A small audio frame classifier, trained from scratch.
Model: 2.42M parameters, log mel input, arch ecapa_tdnn, norm batchnorm, activation silu, depths [8], widths [320].
Training: soap at rate 0.002, 10400 steps, batches of 128, held-out accuracy 100%.
Data: trained on synthesized solo parts of chorales (CocoChorales), 34.1 epochs.
Rows from block 5 of a small audio frame classifier, named by matrix and row number. Each number is 500 + 50 x the weight over its row's rms, rounded and kept within 0 to 999. All counts start at 0. Numbers have three digits each. After the name is the row's rms in percent of the matrix's.
After each channel's rows are labels from the 100 clips, of 14976, where the channel reaches its highest value: "responds to" is what is common among them; "peak on" is the class under the peak. Only what is clearly more common there than usual is listed. The data: synthesized solo parts of chorales (CocoChorales). In brackets: how many of the 100, against the usual share in percent.
# c30: last pointwise conv (model.blocks.5.c3.0.weight, 320x320x1), inputs 160-319

c30.128 106:458517536487483503440507466582466472530562522462611470481480532541580477415479485483528466525482477505486453486454486522470455522391472468440499539616491487413542452493544500528572454454429476487509517463449543514482502523533501490504456443446460506473467514617571462515540437593576612530500478558483559431428452530428533591537449486426439591440439517509511445466423524450474481522603491455444570572464480383518428488468450387494368585583498584545504439471535469606515509641447421
responds to: note C3 (87 vs 0.6); note G3 (63 vs 6.2); tuba (38 vs 8.3); note F3 (36 vs 3.7)
peak on: C3 (87 vs 0.2)

c30.250 097:485541495551492517454534524510477476372547476475543478458487509550482482591478507541506600506468519494486508515505531577550474437473527599509479526398465424492501483497487454428483510493529485480518452500573486443509537503494517557539537558456521532437494481524545479547472505472441527396475394559457571557491503529501470559536534430498529499436534395439496272492426565387452471460489455547463602549553561522497533618479545593437504508504535472548433552530514414520499508483536467
responds to: note B4 (67 vs 9.1); horn (54 vs 7.1); note A4 (33 vs 8.2)
peak on: B4 (65 vs 3.6)

c30.43 107:501514454418528467499520558488511532454503578507494502497550563570510431426402549517529392494453435498483507580496586526412451483451488509513468617497501466464566621529470525458510504577483458446520491443570609548462467421475475513499507489607516530540420565452484427485510427492439586401467462503447557444504488445395548439550478496520517679462471481451534589469508463523606564540557472479566504593491436523478445421465476440545497594512524489506541527501506418440499495560536532
responds to: note C3 (82 vs 0.6); note G3 (59 vs 6.2); note F3 (38 vs 3.7); tuba (36 vs 8.3)
peak on: C3 (77 vs 0.2)

c30.78 089:479481554483519477487516585480482476542495526537558528494467492523447555552525553450571529499443543500540578531507484491479458412542444468546494577462516518482550582525579514554522468505526489518519500536443521484485483552463467494496477496490476468562508589472465436550550590573510462563502490511535530577542460523462492476498482503655486442618533483562444484528465589568483522599504492517588457547472520449428413507415508483516592504504497523503565489560451461512494473477576543
responds to: tuba (64 vs 8.3); note D#3 (48 vs 2.5); note C3 (34 vs 0.6); note G3 (33 vs 6.2)
peak on: D#3 (50 vs 0.8); C3 (34 vs 0.2)

c30.135 096:443474537523596537550540513469453475556441448557492526549518491437512438474533502404460482533535387538480539556548509512557479500526504544519583524560441547491447473514493483509478536564563538537554495553478504451433496498530477556457417599474551546571499407465434499466506517550631495498596547462469544486470585465496464477495446478491533526572582482548450425500510561604528602493564481537486431476433467472520530487573578452587486459389617470508504464480487540537488547507569589
responds to: note A#4 (65 vs 10.8); horn (51 vs 7.1); note C5 (39 vs 9.7)
peak on: A#4 (55 vs 4.2)

c30.182 098:445481453498530529495476430529499527466448483461455517451579482509577445431463412513428506510516526560488476500515462463487477496514466464432487387506481446510527427425444454547487535453466550431509534501424490500541457492494484515530535455567452568527447662442502480432485505497464519541546482463461500538512479461406549489461495550403454503556512476428459420556510508603534461472443529497532507483483515587469433493561482523552524464549503485560497543410523573439521597576442492
responds to: note A#2 (63 vs 0.4); note A#3 (40 vs 10.5); note G#5 (35 vs 3.9); note F3 (31 vs 3.7)
peak on: A#2 (64 vs 0.1); G#5 (34 vs 1.5)

c30.96 104:541456409465553466486586459582452568508573458533481510464486475463569460494528448491545524543528470547498405492460525414499392492555515485472493575418488488496553488428515598521470515445405552431489577454475486536539495549435545562384568472500513573467537531513553532395521539546594448453481535514411492493455370484501444512481451381461426459578486554502464451427518511458518467479489470464460507423455425540644497595489485552515607519539469613495591463486415508578449497468475450
responds to: note F#4 (72 vs 8.9); horn (49 vs 7.1); note G#4 (25 vs 9.6)
peak on: F#4 (72 vs 3.3)

c30.171 109:477654461546486499502411481532467453466534472491501452437500519429564479447535533581506577478520502473574489496451551452487520531526532471488437508451555430475491489416441476622503499432568571484469601523530529440517450440513467493441493524506501439472399497523474570483570488550527483478536523565502489556486449502619426501521504534593514506444424448432537571541418518434515537586509557492469525488474537458491449487479531485583527472537542542461396564467575565492507465415439505
responds to: note F4 (50 vs 9.2); note D#4 (29 vs 11.5); trombone (27 vs 7.3)
peak on: F4 (51 vs 3.3)

c30.267 101:554493471562447537574557547525473528594473462485473537509448427523510465473584545529569457512503576463494500563476457485490451552449470540537562581527560545556512460512463489561488547558423487582481445488507479542523440495460481501435446501440461525575548440499446472566552387637441478435467499460536534528419506504537475480475475573466497585491495457481381496478495469417590475560504467541476450501477512487495522491478408545553561472473601554471475508452504485519516497482521549
responds to: note D3 (98 vs 2.3); note A3 (83 vs 8.6); bassoon (41 vs 8.3); note G3 (33 vs 6.2)
peak on: A3 (67 vs 2.5); D3 (27 vs 0.9)

c30.95 104:480574478578466455518529601493527517483527502481481462573539476569467517509548536566423534456457432481503546505518555431471487524494500555448512524465529540425486520502564482441465564480420478503558538474483504500467442466441533548570555495473463532439464558495440404460507463567541514446593451485533540474487425515528501532539564631598448471452554490446589571466462417567443611545432398527572439619454488509540329376525445507515482494498533616519435487415597496445582480364510485
responds to: note D#3 (90 vs 2.5); note A#3 (58 vs 10.5); tuba (52 vs 8.3); note F3 (31 vs 3.7)
peak on: D#3 (93 vs 0.8)

c30.62 102:520500536476573466542527505464492500517470521512480527528458505448464508511485474476532518498474526495501545519516572560524484578498440398441520496467485454503503439447473503538474456464531485602496515507505513524511481518478539439574468380475546489515516552492487555550643516488551510473437469516513478430534410535428603595476488500488507565434382453439393497514473363612486435472469435487629471504497448619540439532528537584489583551454422494488355490447472465496475523605497558
responds to: note A#2 (51 vs 0.4); bassoon (33 vs 8.3); note A#3 (33 vs 10.5); note F3 (28 vs 3.7)
peak on: A#2 (50 vs 0.1)

c30.167 091:534547503458499576555472567544492472510487488552485518458452446454538440502488478531482541547476450493519543486530498570518529474465464492508532512528474539480457569479499535488467531501502471583528551589516529529464479581525513523489522525463529442444571559466452449566515462480464404503429568554416559642564469596509618490489486536506651537502411550580468653578484539537635470466548443461531548507618504551494553433431542453556574513542450463513438476537517515448475558567569510
responds to: note G#3 (98 vs 8.1); note A3 (40 vs 8.6); note F#3 (36 vs 4.8); tuba (34 vs 8.3)
peak on: G#3 (97 vs 2.3)

c30.91 095:454488549540440516526516493551529497505583474539540472505520596484509531434558523563537575534536507457489447496487517602414559496545530443499474478475510450455483501484472477565588534541560394586513484517591469470511482520427540514512521489655471518473560549561445474519472553513525515540530448505556465568483464481435496433499571536467534518468502485447459473512438567518479509566455516479541476593525542553439462481522479436483461397515435580465509446493485452506532534569519437
responds to: note C3 (70 vs 0.6); note G3 (56 vs 6.2); tuba (43 vs 8.3); note F3 (33 vs 3.7)
peak on: C3 (60 vs 0.2)

c30.132 101:486524510556490564545477545514495510447498537441451503591522493573464519479482454414460597499537465550555569487540438542473523497492490552547560453541519478420548547510540499568589487584472452532594510603383528473379497540470499459475545551520436492540451503493487486454515531498494468434437484464490584415503550450651470438512514549409583440429467445513573453491486499546557499416497434544517567504449532407613515436505434428499533537577473565487557453475624463493439517493577562
responds to: note A#4 (81 vs 10.8); horn (63 vs 7.1); note B4 (44 vs 9.1); note C5 (34 vs 9.7)
peak on: A#4 (70 vs 4.2)

c30.298 101:461506544444506536525532568594537461533516502514532513535512488409440459562479536478549470488514467546504564502515532630449507479541499453453503545512415497606444447536449503542497511533509445586488386520579503439544549460534512516517480516534634516451500430528504554525427549494454453449496515507526546463498456467428465577483467384549484520512429490481547511584528425396475446474535510491512459415473415536408430596533422524442555520436589486557617461543468546402502499556491551
responds to: note G#4 (97 vs 9.6); horn (75 vs 7.1); note A4 (26 vs 8.2)
peak on: G#4 (84 vs 3.7)

c30.299 095:461492571447473548473480488464494530590459493521505518509490435504437502482519453464497492544554463515530491495490444480449571464432480488549533552503452508519561587506533557590511451506504511493523500551481496449470496506493469523465492474447422497520489487524490497507509552485547557492558477489520593580507527425494464541496519472481506559496472460576423506565485530549528450560565445512514515470527493471428537479463485512536479501459493543511477513572517518499541493565581552
responds to: note C3 (87 vs 0.6); note G3 (61 vs 6.2); tuba (40 vs 8.3); note C4 (39 vs 10.9)
peak on: C3 (86 vs 0.2)

c30.235 113:476411524547413503501518457524473534485462421495501529519514555521527461547505419536507511516428509522557504446511482493509488479460481542565519457570569501495442462457490406510499548490503410460520460474489449501440501555486456550531473531559492511511497462502563478613458480510616554426561508519569519502455508512466537567405527581436480591517462452512429439510532383564681457433483563491501476436489553491469491576450404489463595533545534508479507485542485518646409545470490429
responds to: note D3 (88 vs 2.3); note A3 (40 vs 8.6); tuba (37 vs 8.3); note G3 (34 vs 6.2)
peak on: D3 (78 vs 0.9)

c30.67 105:479499486486597575536528462514469536525559507472509495501477489480471474518421553426473461466541531448554471488578541576512467485568488547489446583467476524448506639553516496456443486413530447477511505454441544480410531588486456514440450421457448548508505499430485461487465408474559443487516544604467514425517491539498489506505533440468520472463479454477495513494470483490469444491490411428554478417467542459404441559483566434558555526534524540511507461465482521514420468478545414
responds to: note G#3 (46 vs 8.1); tuba (42 vs 8.3); note C#5 (30 vs 9.8)
peak on: G#3 (46 vs 2.3); C#5 (25 vs 3.6)

c30.319 101:525592555510489403535537509557507497516519488469437564483513484506455482522460457488502446504457462559522540386495549498463484453503529533523521546521486465428464480482544482536531466537568465515463459531601526513417479498497489503549584535578453497436474516452496539454456499481552451458537521429568545462441518528455473442480499517431548535594486514499477337546662543650557494548413549559437565543564530490491505390506546466460472549526515557512456483532531489466597501394483510
responds to: tuba (100 vs 8.3); note C#4 (100 vs 11.7); note B3 (40 vs 9.5); note A#3 (37 vs 10.5)
peak on: C#4 (99 vs 3.7)

c30.18 104:556459475551383407509523477463530527477483594465520581464501418467419571538446448468460497533502511522443490538507452408484561490484503524556537548508509526554378480506491508503539578538507447487483512580537451482491460431512467539532570519432410495521589550466561405592553550520447483534559493441524518449475533592490544459509417417430472511444478514535527530437506548519552587472589388437520551457527601555622397544537414447549517521513562563493633469525457571478460549361468501
responds to: note F#4 (42 vs 8.9); note C4 (40 vs 10.9); horn (35 vs 7.1); note G4 (30 vs 7.2)
peak on: F#4 (40 vs 3.3); C4 (38 vs 3.1)

c30.210 105:494461480458476615500445503512508438528614503473509544487467407529582452454487601541481539483534459519524575517474524512420476483526498514376540497448487543575575460529525557465500488522495474539492587517522410449552484520487491506544505496483448515622503470448512444495580445466574522439461426580509544519536467540490522519617564545523511389381542513513427512390391613426476452420554405453652469496480445538550442586503475477454442541501404606556658611464457493582431519484480401
responds to: note C#4 (100 vs 11.7); tuba (62 vs 8.3); note D#4 (30 vs 11.5)
peak on: C#4 (70 vs 3.7)

c30.309 104:454428514481452424433437554567506493443565507435453528538466505457632394525558495506495555455556493408518529431505487456516404486417457562566508508438569505471547534471542523498480577471571472496436348498514425613495495516488582448601480434544510453537483509528460428548569562624499581427527520528501510527527496605518484502589506539498581447524436494510483529571581468384550487512443501528514574559466499518501480584492417511565662491477389581447519497527429510500468468498448403
responds to: note A#4 (99 vs 10.8); horn (71 vs 7.1); note C5 (57 vs 9.7)
peak on: A#4 (89 vs 4.2)

c30.201 103:556454504445458508481430457506530425529521520498559484567523440526478494469477433445507550502515532448517450517456605624476521568516510465463551413486478557482444470517501559572508478589509446530441549478532445484435542517453507567603457510442476574552556523497557457508401533490601520453481367421496480525481523435424478500620532564476473397442483510493414460463469629453549527415412427533491534519435505446533482531445504436471459530542498579552501448574547544542494482481534595
responds to: note G#3 (84 vs 8.1); note A#3 (57 vs 10.5); tuba (39 vs 8.3); instrument: bassoon (38 vs 8.3)
peak on: G#3 (56 vs 2.3); silence (37 vs 12.5)

c30.17 100:497466485479445400507466538444502561477487493543476482580447564519555517538475528513462618548521468513513444469549527568451513473548491545533483421466454465507567490556534501548503499510466506520554486494398444466444479495503456497480483543601489465546472524440562433474480444491554526524526511575511420559576479438526580408467572559496546436606435506498556403493537517485577533491479446610566630518518476499451487505471489493646471497491503502529488496470458446529570566557533438
responds to: note G#3 (89 vs 8.1); note C#4 (63 vs 11.7); tuba (62 vs 8.3)
peak on: G#3 (67 vs 2.3); C#4 (32 vs 3.7)

c30.268 106:522518479569514466557442422441464454483495486558489452487487554440491408447444442514479480550461505439415447479541471494457489489481455461482472588495491459570552486468450486487431464478517487477478545505461510559439417497493508524537441571413516516465493552419560580476437487457547554451497563444425603468561499486503493443546569514380531523459428502450614507505512415594565533498418504503475518477488511501569429511498509544506475428538518502506491367517456502497415464492535476
responds to: note G#5 (41 vs 3.9); note G#3 (35 vs 8.1); bassoon (33 vs 8.3); note A3 (33 vs 8.6)
peak on: G#5 (41 vs 1.5); A3 (33 vs 2.5)

c30.301 105:499512515510518381500464510470483437497476511517502505543521459526489422448514515562470547523518565504466447575518516467453484517443528462454510521471581467498459448503506470447511635415528493597539486474505455496540464451501583544472498461517520422498578509472504548544622531545472538481479437382511515382575522482601550466452525476563575584520398551543510580511500465472461591458475457382492644510471484503556540391498565602471557489491430528505472507450525524448505471479567490
responds to: note G#3 (92 vs 8.1); note C#3 (51 vs 1.4); tuba (48 vs 8.3); note F#3 (34 vs 4.8)
peak on: G#3 (91 vs 2.3)

c30.24 092:573480495527478484522455472520484442532440497519470545624508465572537446499517464524536508515554562477510542517530497427510518482512478490500499486449467458427531447518435486497523484593465519551462580538528502483474534380440491448488492551506534497426477483541481446541477474479449487599481459437545538465452557524602482478419523489472544530437424494497556437521390477431416497457458437502454488461515500533573551421484459486464518410408493616455646591490493540523448496537585531
responds to: note F#4 (85 vs 8.9); note G#4 (80 vs 9.6); horn (30 vs 7.1)
peak on: F#4 (64 vs 3.3)

c30.113 096:502447650457487516525476515500531486501429461579476443481429509498475506413470378420515439481500463500502473461479514633514454458507506453521594520508497494457467505494479540420445511471469473539531516512468468592437558500564480525458391515543442485433536430487475586412427507452538475447495447481461539550530506479481506388534577605475508473537541522519528426500522456533554435499497530495604603508525444421535477536492449490558500503535456624513488513554473539515577469505595501
responds to: note G#3 (28 vs 8.1); tuba (26 vs 8.3); note F#3 (25 vs 4.8)
peak on: silence (66 vs 12.5)

c30.315 106:454523492502395569465411539515550492525480472547488450554501491543451460390516519526482388497430444597539441570630424581470529512596454502471579433514465532533485501468517590468483511478401496539569566535435549499501578533531504579449524533487565516502413549508493539533538495478559482446534539461519566537385550451448475451435485439568505598479398568559673396506565505458467505524552473451547420506458528546468427459442544496459481577438597495458433517453514488411449503522603504
responds to: note D#3 (92 vs 2.5); note F3 (48 vs 3.7); note G#3 (38 vs 8.1); instrument: bassoon (32 vs 8.3)
peak on: D#3 (80 vs 0.8)

c30.283 094:399449498448540522504530528554459454538457604395528540491409519516430513536496472486490539401474511517467496486489472567545518458494483579437622537501468512521569398508406457441510487552514505462438455458441477472461501430448503480581519422468568424543497548469471523562486518489532373479516501530468484487427547406454426564589487495500579469493431456541481517576503400463491460437525423590474497449453420520531531492483544510525533540387434546493597466514524459436457579581514585
responds to: note G#4 (78 vs 9.6); note F#4 (40 vs 8.9); horn (37 vs 7.1); note A#4 (32 vs 10.8)
peak on: G#4 (52 vs 3.7); silence (33 vs 12.5)

c30.133 091:505493619499616478584487569494448519497460451483493512470500467597434529487446507477450599558504534565464540530515514595494567432424451528515451481521584488502451488564556588504595487556511539437559498487496558473486498558458472539483473444478444493523432463520508523517536491538454599544468655565518503463491539494468439530466512564462507508457503536564508454472472454485467473494533435523495445467480541472524527483433470508524558446434589513483455504486487479461465437465414530
responds to: note A#4 (58 vs 10.8); note C5 (51 vs 9.7); note C3 (41 vs 0.6); horn (38 vs 7.1)
peak on: A#4 (50 vs 4.2); C3 (41 vs 0.2)

c30.191 102:534522449472486407502471584465527476468505501535483536520515600537455535566562496514496585482544499428451448525470472506519589521466571484451419483523531500447502494586697526525439520477470539568463450469532438518453445499482547522497506464472452439469491491601535433505490499482495476450531427477493469543512437459427450442578423542454548509467584509526453505491527536585483482685461566493567567542459597551517499504452452541547496534521477538472508516544472491475605501452483469
responds to: note D#3 (99 vs 2.5); note A#3 (56 vs 10.5); note G#3 (47 vs 8.1); note F3 (32 vs 3.7)
peak on: D#3 (100 vs 0.8)

c30.174 105:432535489493464512498504547536481474548477529440451530433507409515494503558576437503512572560484526431468530529552560514496455512527550494457586564478535444517573463522507515523544485547526500506444499482478534516439554531485523508479447561373486423443499508523597465469461473504540431522549462461542640433416502477508469522486540488506415488507509484485459512525475479534571444584494497474423499521480479503607517422510449473580512391528518654504522529493449622492464472461488511
responds to: note F#4 (100 vs 8.9); note G#4 (68 vs 9.6); horn (56 vs 7.1)
peak on: F#4 (95 vs 3.3)

c30.240 105:542460502531500531566457479473513459569486431484416503547448540601494544476424509480467509525466481527471476577506518558458474465517511479485459506551527506471470476584585521476468503447681477524594506500460639447396580557510471559466465548429461481564462433425561476576490486470513569499533451583509485502443559476466603439403518584376549534467432451538501480481380424549434446560435453524591596487483503550477518594498455479488513441504537460541518506522519556510447503389523495
responds to: note A#4 (45 vs 10.8); horn (43 vs 7.1); note B2 (42 vs 0.7)
peak on: A#4 (42 vs 4.2); B2 (40 vs 0.3)

c30.312 103:502467497515578511522520450453469493550542473513477514473468601438563494493561376527577469531435490538558479558457555383521516505483489539566504474449552539479490487476543439404483557447524481434517423482542522509474481449476474537534511476506513502457525513467594475422501382535601578493493537475469510493510500480495450483535400458498462512488421474533501507525502515372504498561454592499483498536482485492512430525493522482511472596482478529601405480543543490495441452520502471
responds to: note A#4 (45 vs 10.8); note B2 (27 vs 0.7)
peak on: A#4 (45 vs 4.2); B2 (27 vs 0.3)

c30.150 106:486478523535535533569509502493471512510482473535508514528496539489424528450431470486447461523559463474545534470462564491594486583454543458491542523532538540550530504491483546534472454442500482537500544513506510541499497529508514501474426543524518603445596572467514524443539514461514497465545464490477505550487447517460572485497450558434456576485456524495457450471581396657420504437490456549523562474472472629493513420532495549517492443494517413631452457563466484525516541619481535
responds to: note A#2 (58 vs 0.4); note A5 (42 vs 2.2); note A#3 (36 vs 10.5); note G5 (31 vs 6.5)
peak on: A#2 (56 vs 0.1); A5 (42 vs 0.8)

c30.70 102:555600410460520520468523505460490453481526542463487561574545475514472505489531528513529573582568492495474517572573496539450512495553459531454514502544507492395484477521465460493459564533488551462504457486577513486555572510382516474420540557642515563530503516476464562509496480612512559418530459464575591552552485434485481498515493552514443466524467400471497541514559463507371424491537441585521509625426425501431622434451531460510516529451501516483522347474547460457467482462418501
responds to: note B4 (96 vs 9.1); note C#5 (49 vs 9.8); note A#4 (40 vs 10.8); oboe (31 vs 7)
peak on: B4 (92 vs 3.6)

c30.66 116:465500482452548629473482547562444524443569499498440590496467534503533445456477526462528411529518513719491551511493506443439429438511545496493539442499544474441506472470350491420463470556514503556537496530590500509486483493491408519473513511558431587501537486538458456506589461512480646415508498465492621484396523446402514537473423508508452509469516556485533480511478501488489508479466481489522429584524489505481498441442438539484416478379526569475518571491603438461465444537509508
responds to: note D#3 (65 vs 2.5); note C#3 (56 vs 1.4); note G#3 (45 vs 8.1); tuba (44 vs 8.3)
peak on: C#3 (51 vs 0.4); D#3 (37 vs 0.8)

c30.124 112:507619553457618464514450518449448441483517555470507566487513593408543563421486549393473465484509476520509492554450471497530553550508546521508538520471475425443435423459460493556548533522473571585577485453500582515449472490436447530433510426653498589516463487529564503427450538486566463442539479524524461434504425501523495490496555526494557523506588476484642489500511569436450557484628411432499482531541500527465483490469473503555447506333458487533435461387560471533536501506479464
responds to: note D3 (54 vs 2.3); note A#4 (44 vs 10.8); note G#4 (38 vs 9.6); tuba (37 vs 8.3)
peak on: A#4 (44 vs 4.2); D3 (42 vs 0.9)

c30.230 096:385536504515518635511476532551495498529572490439510452465512503502486487514506414554520471490523525573518497539489485465607594519534554460521497552512469488422491508556531426471493476477498521491518528511468494510433516503433561474551542598511478504473535501452534450507469383487487500524470464473511474408486506500503563423407472531382544546452469430556592485430492442482494456470494528352473583539445414479402630587476635431492451521474376559460510572541466449525506438457492580
responds to: note G#3 (83 vs 8.1); cello (56 vs 9.9); note F#3 (42 vs 4.8); note C#3 (25 vs 1.4)
peak on: G#3 (80 vs 2.3)

c30.295 113:501518519445419572403471596506488455481490539479491505495523572478539434500482508470577517415496521481408516419449494576489523470472485490481489533517500453558459459487474526541456504536472436445470477441581485476532450422474545462498472480541509648542499541504486467458421479467440458516458650468517466570447510517424466558402521585464550478507549388496517550519539531477596422488452426533542521547464457548549423510464471453403560450462507474507517519542637449537593554532487573
responds to: note A#4 (36 vs 10.8); note G#4 (35 vs 9.6)
peak on: silence (66 vs 12.5)

c30.155 094:459534499529552481460460512448498535528515564511445456459541524502481523526506468492497562507545499535489472411507471444349443504524452430474458416554491507494516548482468477537474480531500469546552491563398456523491535541486470529558518500541518632575506575415458498528580456532484484473533493467476507571491594509582489438559432536446620495498520467458548444441538504559633502488463487572532542495469452529556489496476529531552559585589609431520393440487549463492465507541444484
responds to: note D3 (38 vs 2.3); note F#5 (31 vs 7.3); note G#5 (28 vs 3.9)
peak on: D3 (36 vs 0.9)

c30.183 108:477480498525469587534521501455515554498442538495440532627426446446506533458475474606436538532462653519477547490601497453520496473533395469525490456398432518485485551484409490395506475511562497605535538548465476516567502495535494518475524483369506512479537537467527527457580449576515508497498520501489448485482450459571430548417489508565444478440412466454582410506477465483460598412499477537500517640494483521511448464507450478483501549401497492477536479530690426428485484543499506
responds to: note D#3 (100 vs 2.5); tuba (46 vs 8.3); note G#3 (41 vs 8.1); note F3 (35 vs 3.7)
peak on: D#3 (90 vs 0.8)

c30.273 100:503415523437482502441478553487460418490448551490529525441519505533461542425460431462546522491531532456542463446579532473500523517532471455479489434490412473539497502543502425537475514520477462545485620532546442509454450510469533464592466485433491447502547541584528496525503464477438493501414597484443490555586404524397622494575471458476518559550387540537458522504478416564512438493509425542600572518512470606461523399531570543448550460530534522491394521464488531502567595568564474
responds to: tuba (57 vs 8.3); note A#2 (54 vs 0.4); note A#3 (51 vs 10.5); note G#3 (37 vs 8.1)
peak on: A#2 (51 vs 0.1); C#4 (26 vs 3.7)

c30.147 095:466489483472563545440507522517489516524521573524515501518513490464497486483474581506439524522521519488457517510612485428543606516462548480593465478478472508663554423539532424484566527574564463583493441418448484495505491497453541495515423529505474513580532564441628406564484473477487611501518466659430513532502502516475497520469543493508543575461531513479433537475442413507488468425555522413580503439526526539468481559462410493501615418432362435547547514439462483563488398495445506
responds to: note C#4 (57 vs 11.7); tuba (47 vs 8.3); note C#3 (45 vs 1.4); note F#3 (27 vs 4.8)
peak on: C#4 (39 vs 3.7); C#3 (38 vs 0.4)

c30.98 104:462574504433545415515445510540431535535485510531412432552497571643552486483549532466510411517559563463648472386437496485426445460509495533557479456478464519430488496469510541618535492488432598524566502566461395519483473512472574475526521475547452572526518521491426552483534539541570497476535541566454427452508480517548499541486456569545529459453517458482528453537539477473389519445539459403463407438455459533532533463438482511487536590458464451515469401529597494588505498474534510
responds to: note C3 (85 vs 0.6); note G3 (60 vs 6.2); tuba (46 vs 8.3); note F3 (36 vs 3.7)
peak on: C3 (86 vs 0.2)

c30.189 108:515616509486513412434492499577498561525402508511507540473483564523483476591480452610530465419448477511556485513500452615519557452457521403498496520481475500449454491485620503527591526512537435479477538476505479531469495465479516478500512556541395433418507466505443504531480421365439473493466518419534466449515530523589525527429502436486442604419499479444576436487482452564489458451466491530549501539567476516500547485512498455480580427435448525531508461519564496486480548516529510
responds to: note A#2 (46 vs 0.4); note A#3 (28 vs 10.5); note F3 (26 vs 3.7)
peak on: A#2 (46 vs 0.1)

c30.58 097:501496532474530405546538466549455540536523532469505503459552450555486502547503465544557529544519505508454557471525485555539584560473504506482454554555428422543502508534493460543573512510507544472438485515534587473563537538477490454384533430500471527481570515489491503578502496545462452499473451494494471443447494486511374656361454420467606557445478487501454497466508482340491502443567488624537400480554466569560465536571442530532592439492498414417460493488541439496603481519512622
responds to: note G#4 (99 vs 9.6); horn (52 vs 7.1); note A#4 (33 vs 10.8); note F#4 (26 vs 8.9)
peak on: G#4 (83 vs 3.7)

c30.134 094:595411473503484416533515549530467454496577487513574506500548463567506514494524463502490515551456441473429508525435490489472523501526575404486539491417558502465458409559538538490396470441559449544482468525490543523573587511458518516504468452403534488497493488545500483476463493492619458504489467474515573602543465450470481501436429461571523492563523476452459557468468568614500479532547557555446563454428448460508499490496423411541519502499489521564464468500455513474474438451518532
responds to: note D#3 (35 vs 2.5); note A#3 (30 vs 10.5)
peak on: silence (67 vs 12.5); D#3 (33 vs 0.8)

c30.92 114:468462509493502510481524506389471567487556502645463501441486425495529394577553539447484489469529513550509566478466563521550443488492527488492408497522444438552548475492487509534424546567505446438537566460531487452543529518438436505416524531467484473588468552412593645378476522576536483427436551549572606524578432507556588435554543500510492555508542501549413509464461507496587508454471551488529478444494523536472453581478652524501482511473466434388555487491454445594513565548432442
responds to: note C#4 (72 vs 11.7); tuba (36 vs 8.3); note D4 (29 vs 12.4)
peak on: C#4 (60 vs 3.7)

c30.100 113:545472546543502531517475543477527445519467467503556517550506492470455500554521461530460472498565489475452506562537469405537563468502516455477513574535460492499472497511450568414564471454487504512535541455507554547487455511467541541501518500600502557519396517507629523454367556498555537543478459474517486512425495451496462499541467481463565608497530484466580571493556458410447520470443420447483537411408431481639540554518492502407494554556511625455590515425549468563562570531505535
responds to: note F#4 (75 vs 8.9); horn (60 vs 7.1); note G4 (35 vs 7.2); note B4 (26 vs 9.1)
peak on: F#4 (78 vs 3.3)

c30.83 103:461571501530477517492506451501439531486508456475455481500499575552525553512501467481499490414618421407493523499482410512514569521538529540422488485467493531495489499485488473514498557515531511629558478489490511524511490488472544551515509448631531473513426463456487502458556508391526551464439535448500515584341473466533539487487505510479484448494426580453476476454589458548447426434493468656486551565561544419396417364526525551474460518591494497424492550417560505459455522487563507
responds to: note G#5 (51 vs 3.9); note B3 (41 vs 9.5); note G5 (31 vs 6.5); instrument: flute (30 vs 8.5)
peak on: G#5 (51 vs 1.5)

c30.198 100:498484427514521476498478492534542478491581492538385410576496507635510495497571514475426486489547459433508544538434450442510644541617514465437518479425477453484387490572606458461542532505430481523560576491463468462519540537530519507506525581464475591429463538484461444514544452530500534463478428489476455529460491442521478652443504567471473425322408478471606404457457442531440620418514548544544558520507455541452419487443485500539565610557455451469551531521602471468437522400483483
responds to: note C3 (82 vs 0.6); note G3 (59 vs 6.2); tuba (38 vs 8.3); note C4 (36 vs 10.9)
peak on: C3 (79 vs 0.2)

c30.10 102:479442452433428463493481515496489584507527553433444566601488571566508499540490505516436548554490463525435442534529546513443520502491515476574518481480443510436487538551491556486474495546515479542490472477578505604486532551422453438570514537455423426510420433531474448519623446536426541491478514425477483561567490504559568457455436512527465550448546512594525544544541401455511484442490525546480514556480527526521494578476526487516495598477436462457487530461432520530506507523585451
responds to: note C#4 (32 vs 11.7); tuba (31 vs 8.3); note F4 (29 vs 9.2)
peak on: F4 (37 vs 3.3)

c30.136 099:502494451545512533507466518489482391542639525464555525484524425464538494558442550380526495488539473472546489548466525527506424564470600488438504521550527586554531525551494465479558450536447505499441456470530452508504450494549509507456524475443515466536468465434527468525569501509524490516476554519511512445564525530561465543428451579538471483519479492487404588481426408517479587526560502469461448483492567589428509520560476477505453534496515537458586511474534501524474559577443399
responds to: note C#4 (89 vs 11.7); tuba (42 vs 8.3); note D4 (39 vs 12.4); note B3 (31 vs 9.5)
peak on: C#4 (76 vs 3.7)

c30.219 104:482524515505514451454503522514539506553453489476512528521438503473521483667583547521487527476523486503521588484502498564477462437544577496428513568511463553481496504501459528485442463465493465510434519503591417563469463487531597461487508502485479526481519511414548539584485531417377473388462513458462577503415519488440490539435457519514480604528457522451505452460503455513517444392446474501487501432506474575550517580494581524594478533504491385496524579447519429518485489473466481
responds to: note G#4 (60 vs 9.6); note D#4 (36 vs 11.5); horn (29 vs 7.1); note F#4 (27 vs 8.9)
peak on: G#4 (57 vs 3.7); A4 (26 vs 3.3)

c30.119 094:463460416498537432484511525558478525460427438603467524461503681546527544489467551524493490502530471532507438452550538514528462575493500425535484531513374465454519486553521502530559493469463438601463564537474505492435539526535408473471519468515422559532559555498476455427508491438447517460467606504495517573470517458555547505443363456480529529558467431547410524407524551540555518491508459512497487399533435461542548550478641446497447564509424561558467482447506506504537650574568560
responds to: note A#2 (47 vs 0.4); note A2 (38 vs 0.3); note A3 (37 vs 8.6); bassoon (33 vs 8.3)
peak on: A#2 (46 vs 0.1); A2 (38 vs 0.1)

c30.302 105:501421492499498546446561488493479502520486561434517374453419512542550386560434462559512478559510526489455433462541504474504555478562498434442510542519478418510536524486573580456476498452518528477433446458442515587421525435516442556515506478521473462473453442560470510571501437449536593488576613564522585459543387541467426439495475575447529604500414526462588551394500527511444503517465476515553467549493482386502487489426467426484521493459472548515503471556495549664544425600534527
responds to: note C3 (52 vs 0.6); note G3 (46 vs 6.2); tuba (38 vs 8.3); note C#3 (37 vs 1.4)
peak on: C3 (50 vs 0.2); C#3 (35 vs 0.4)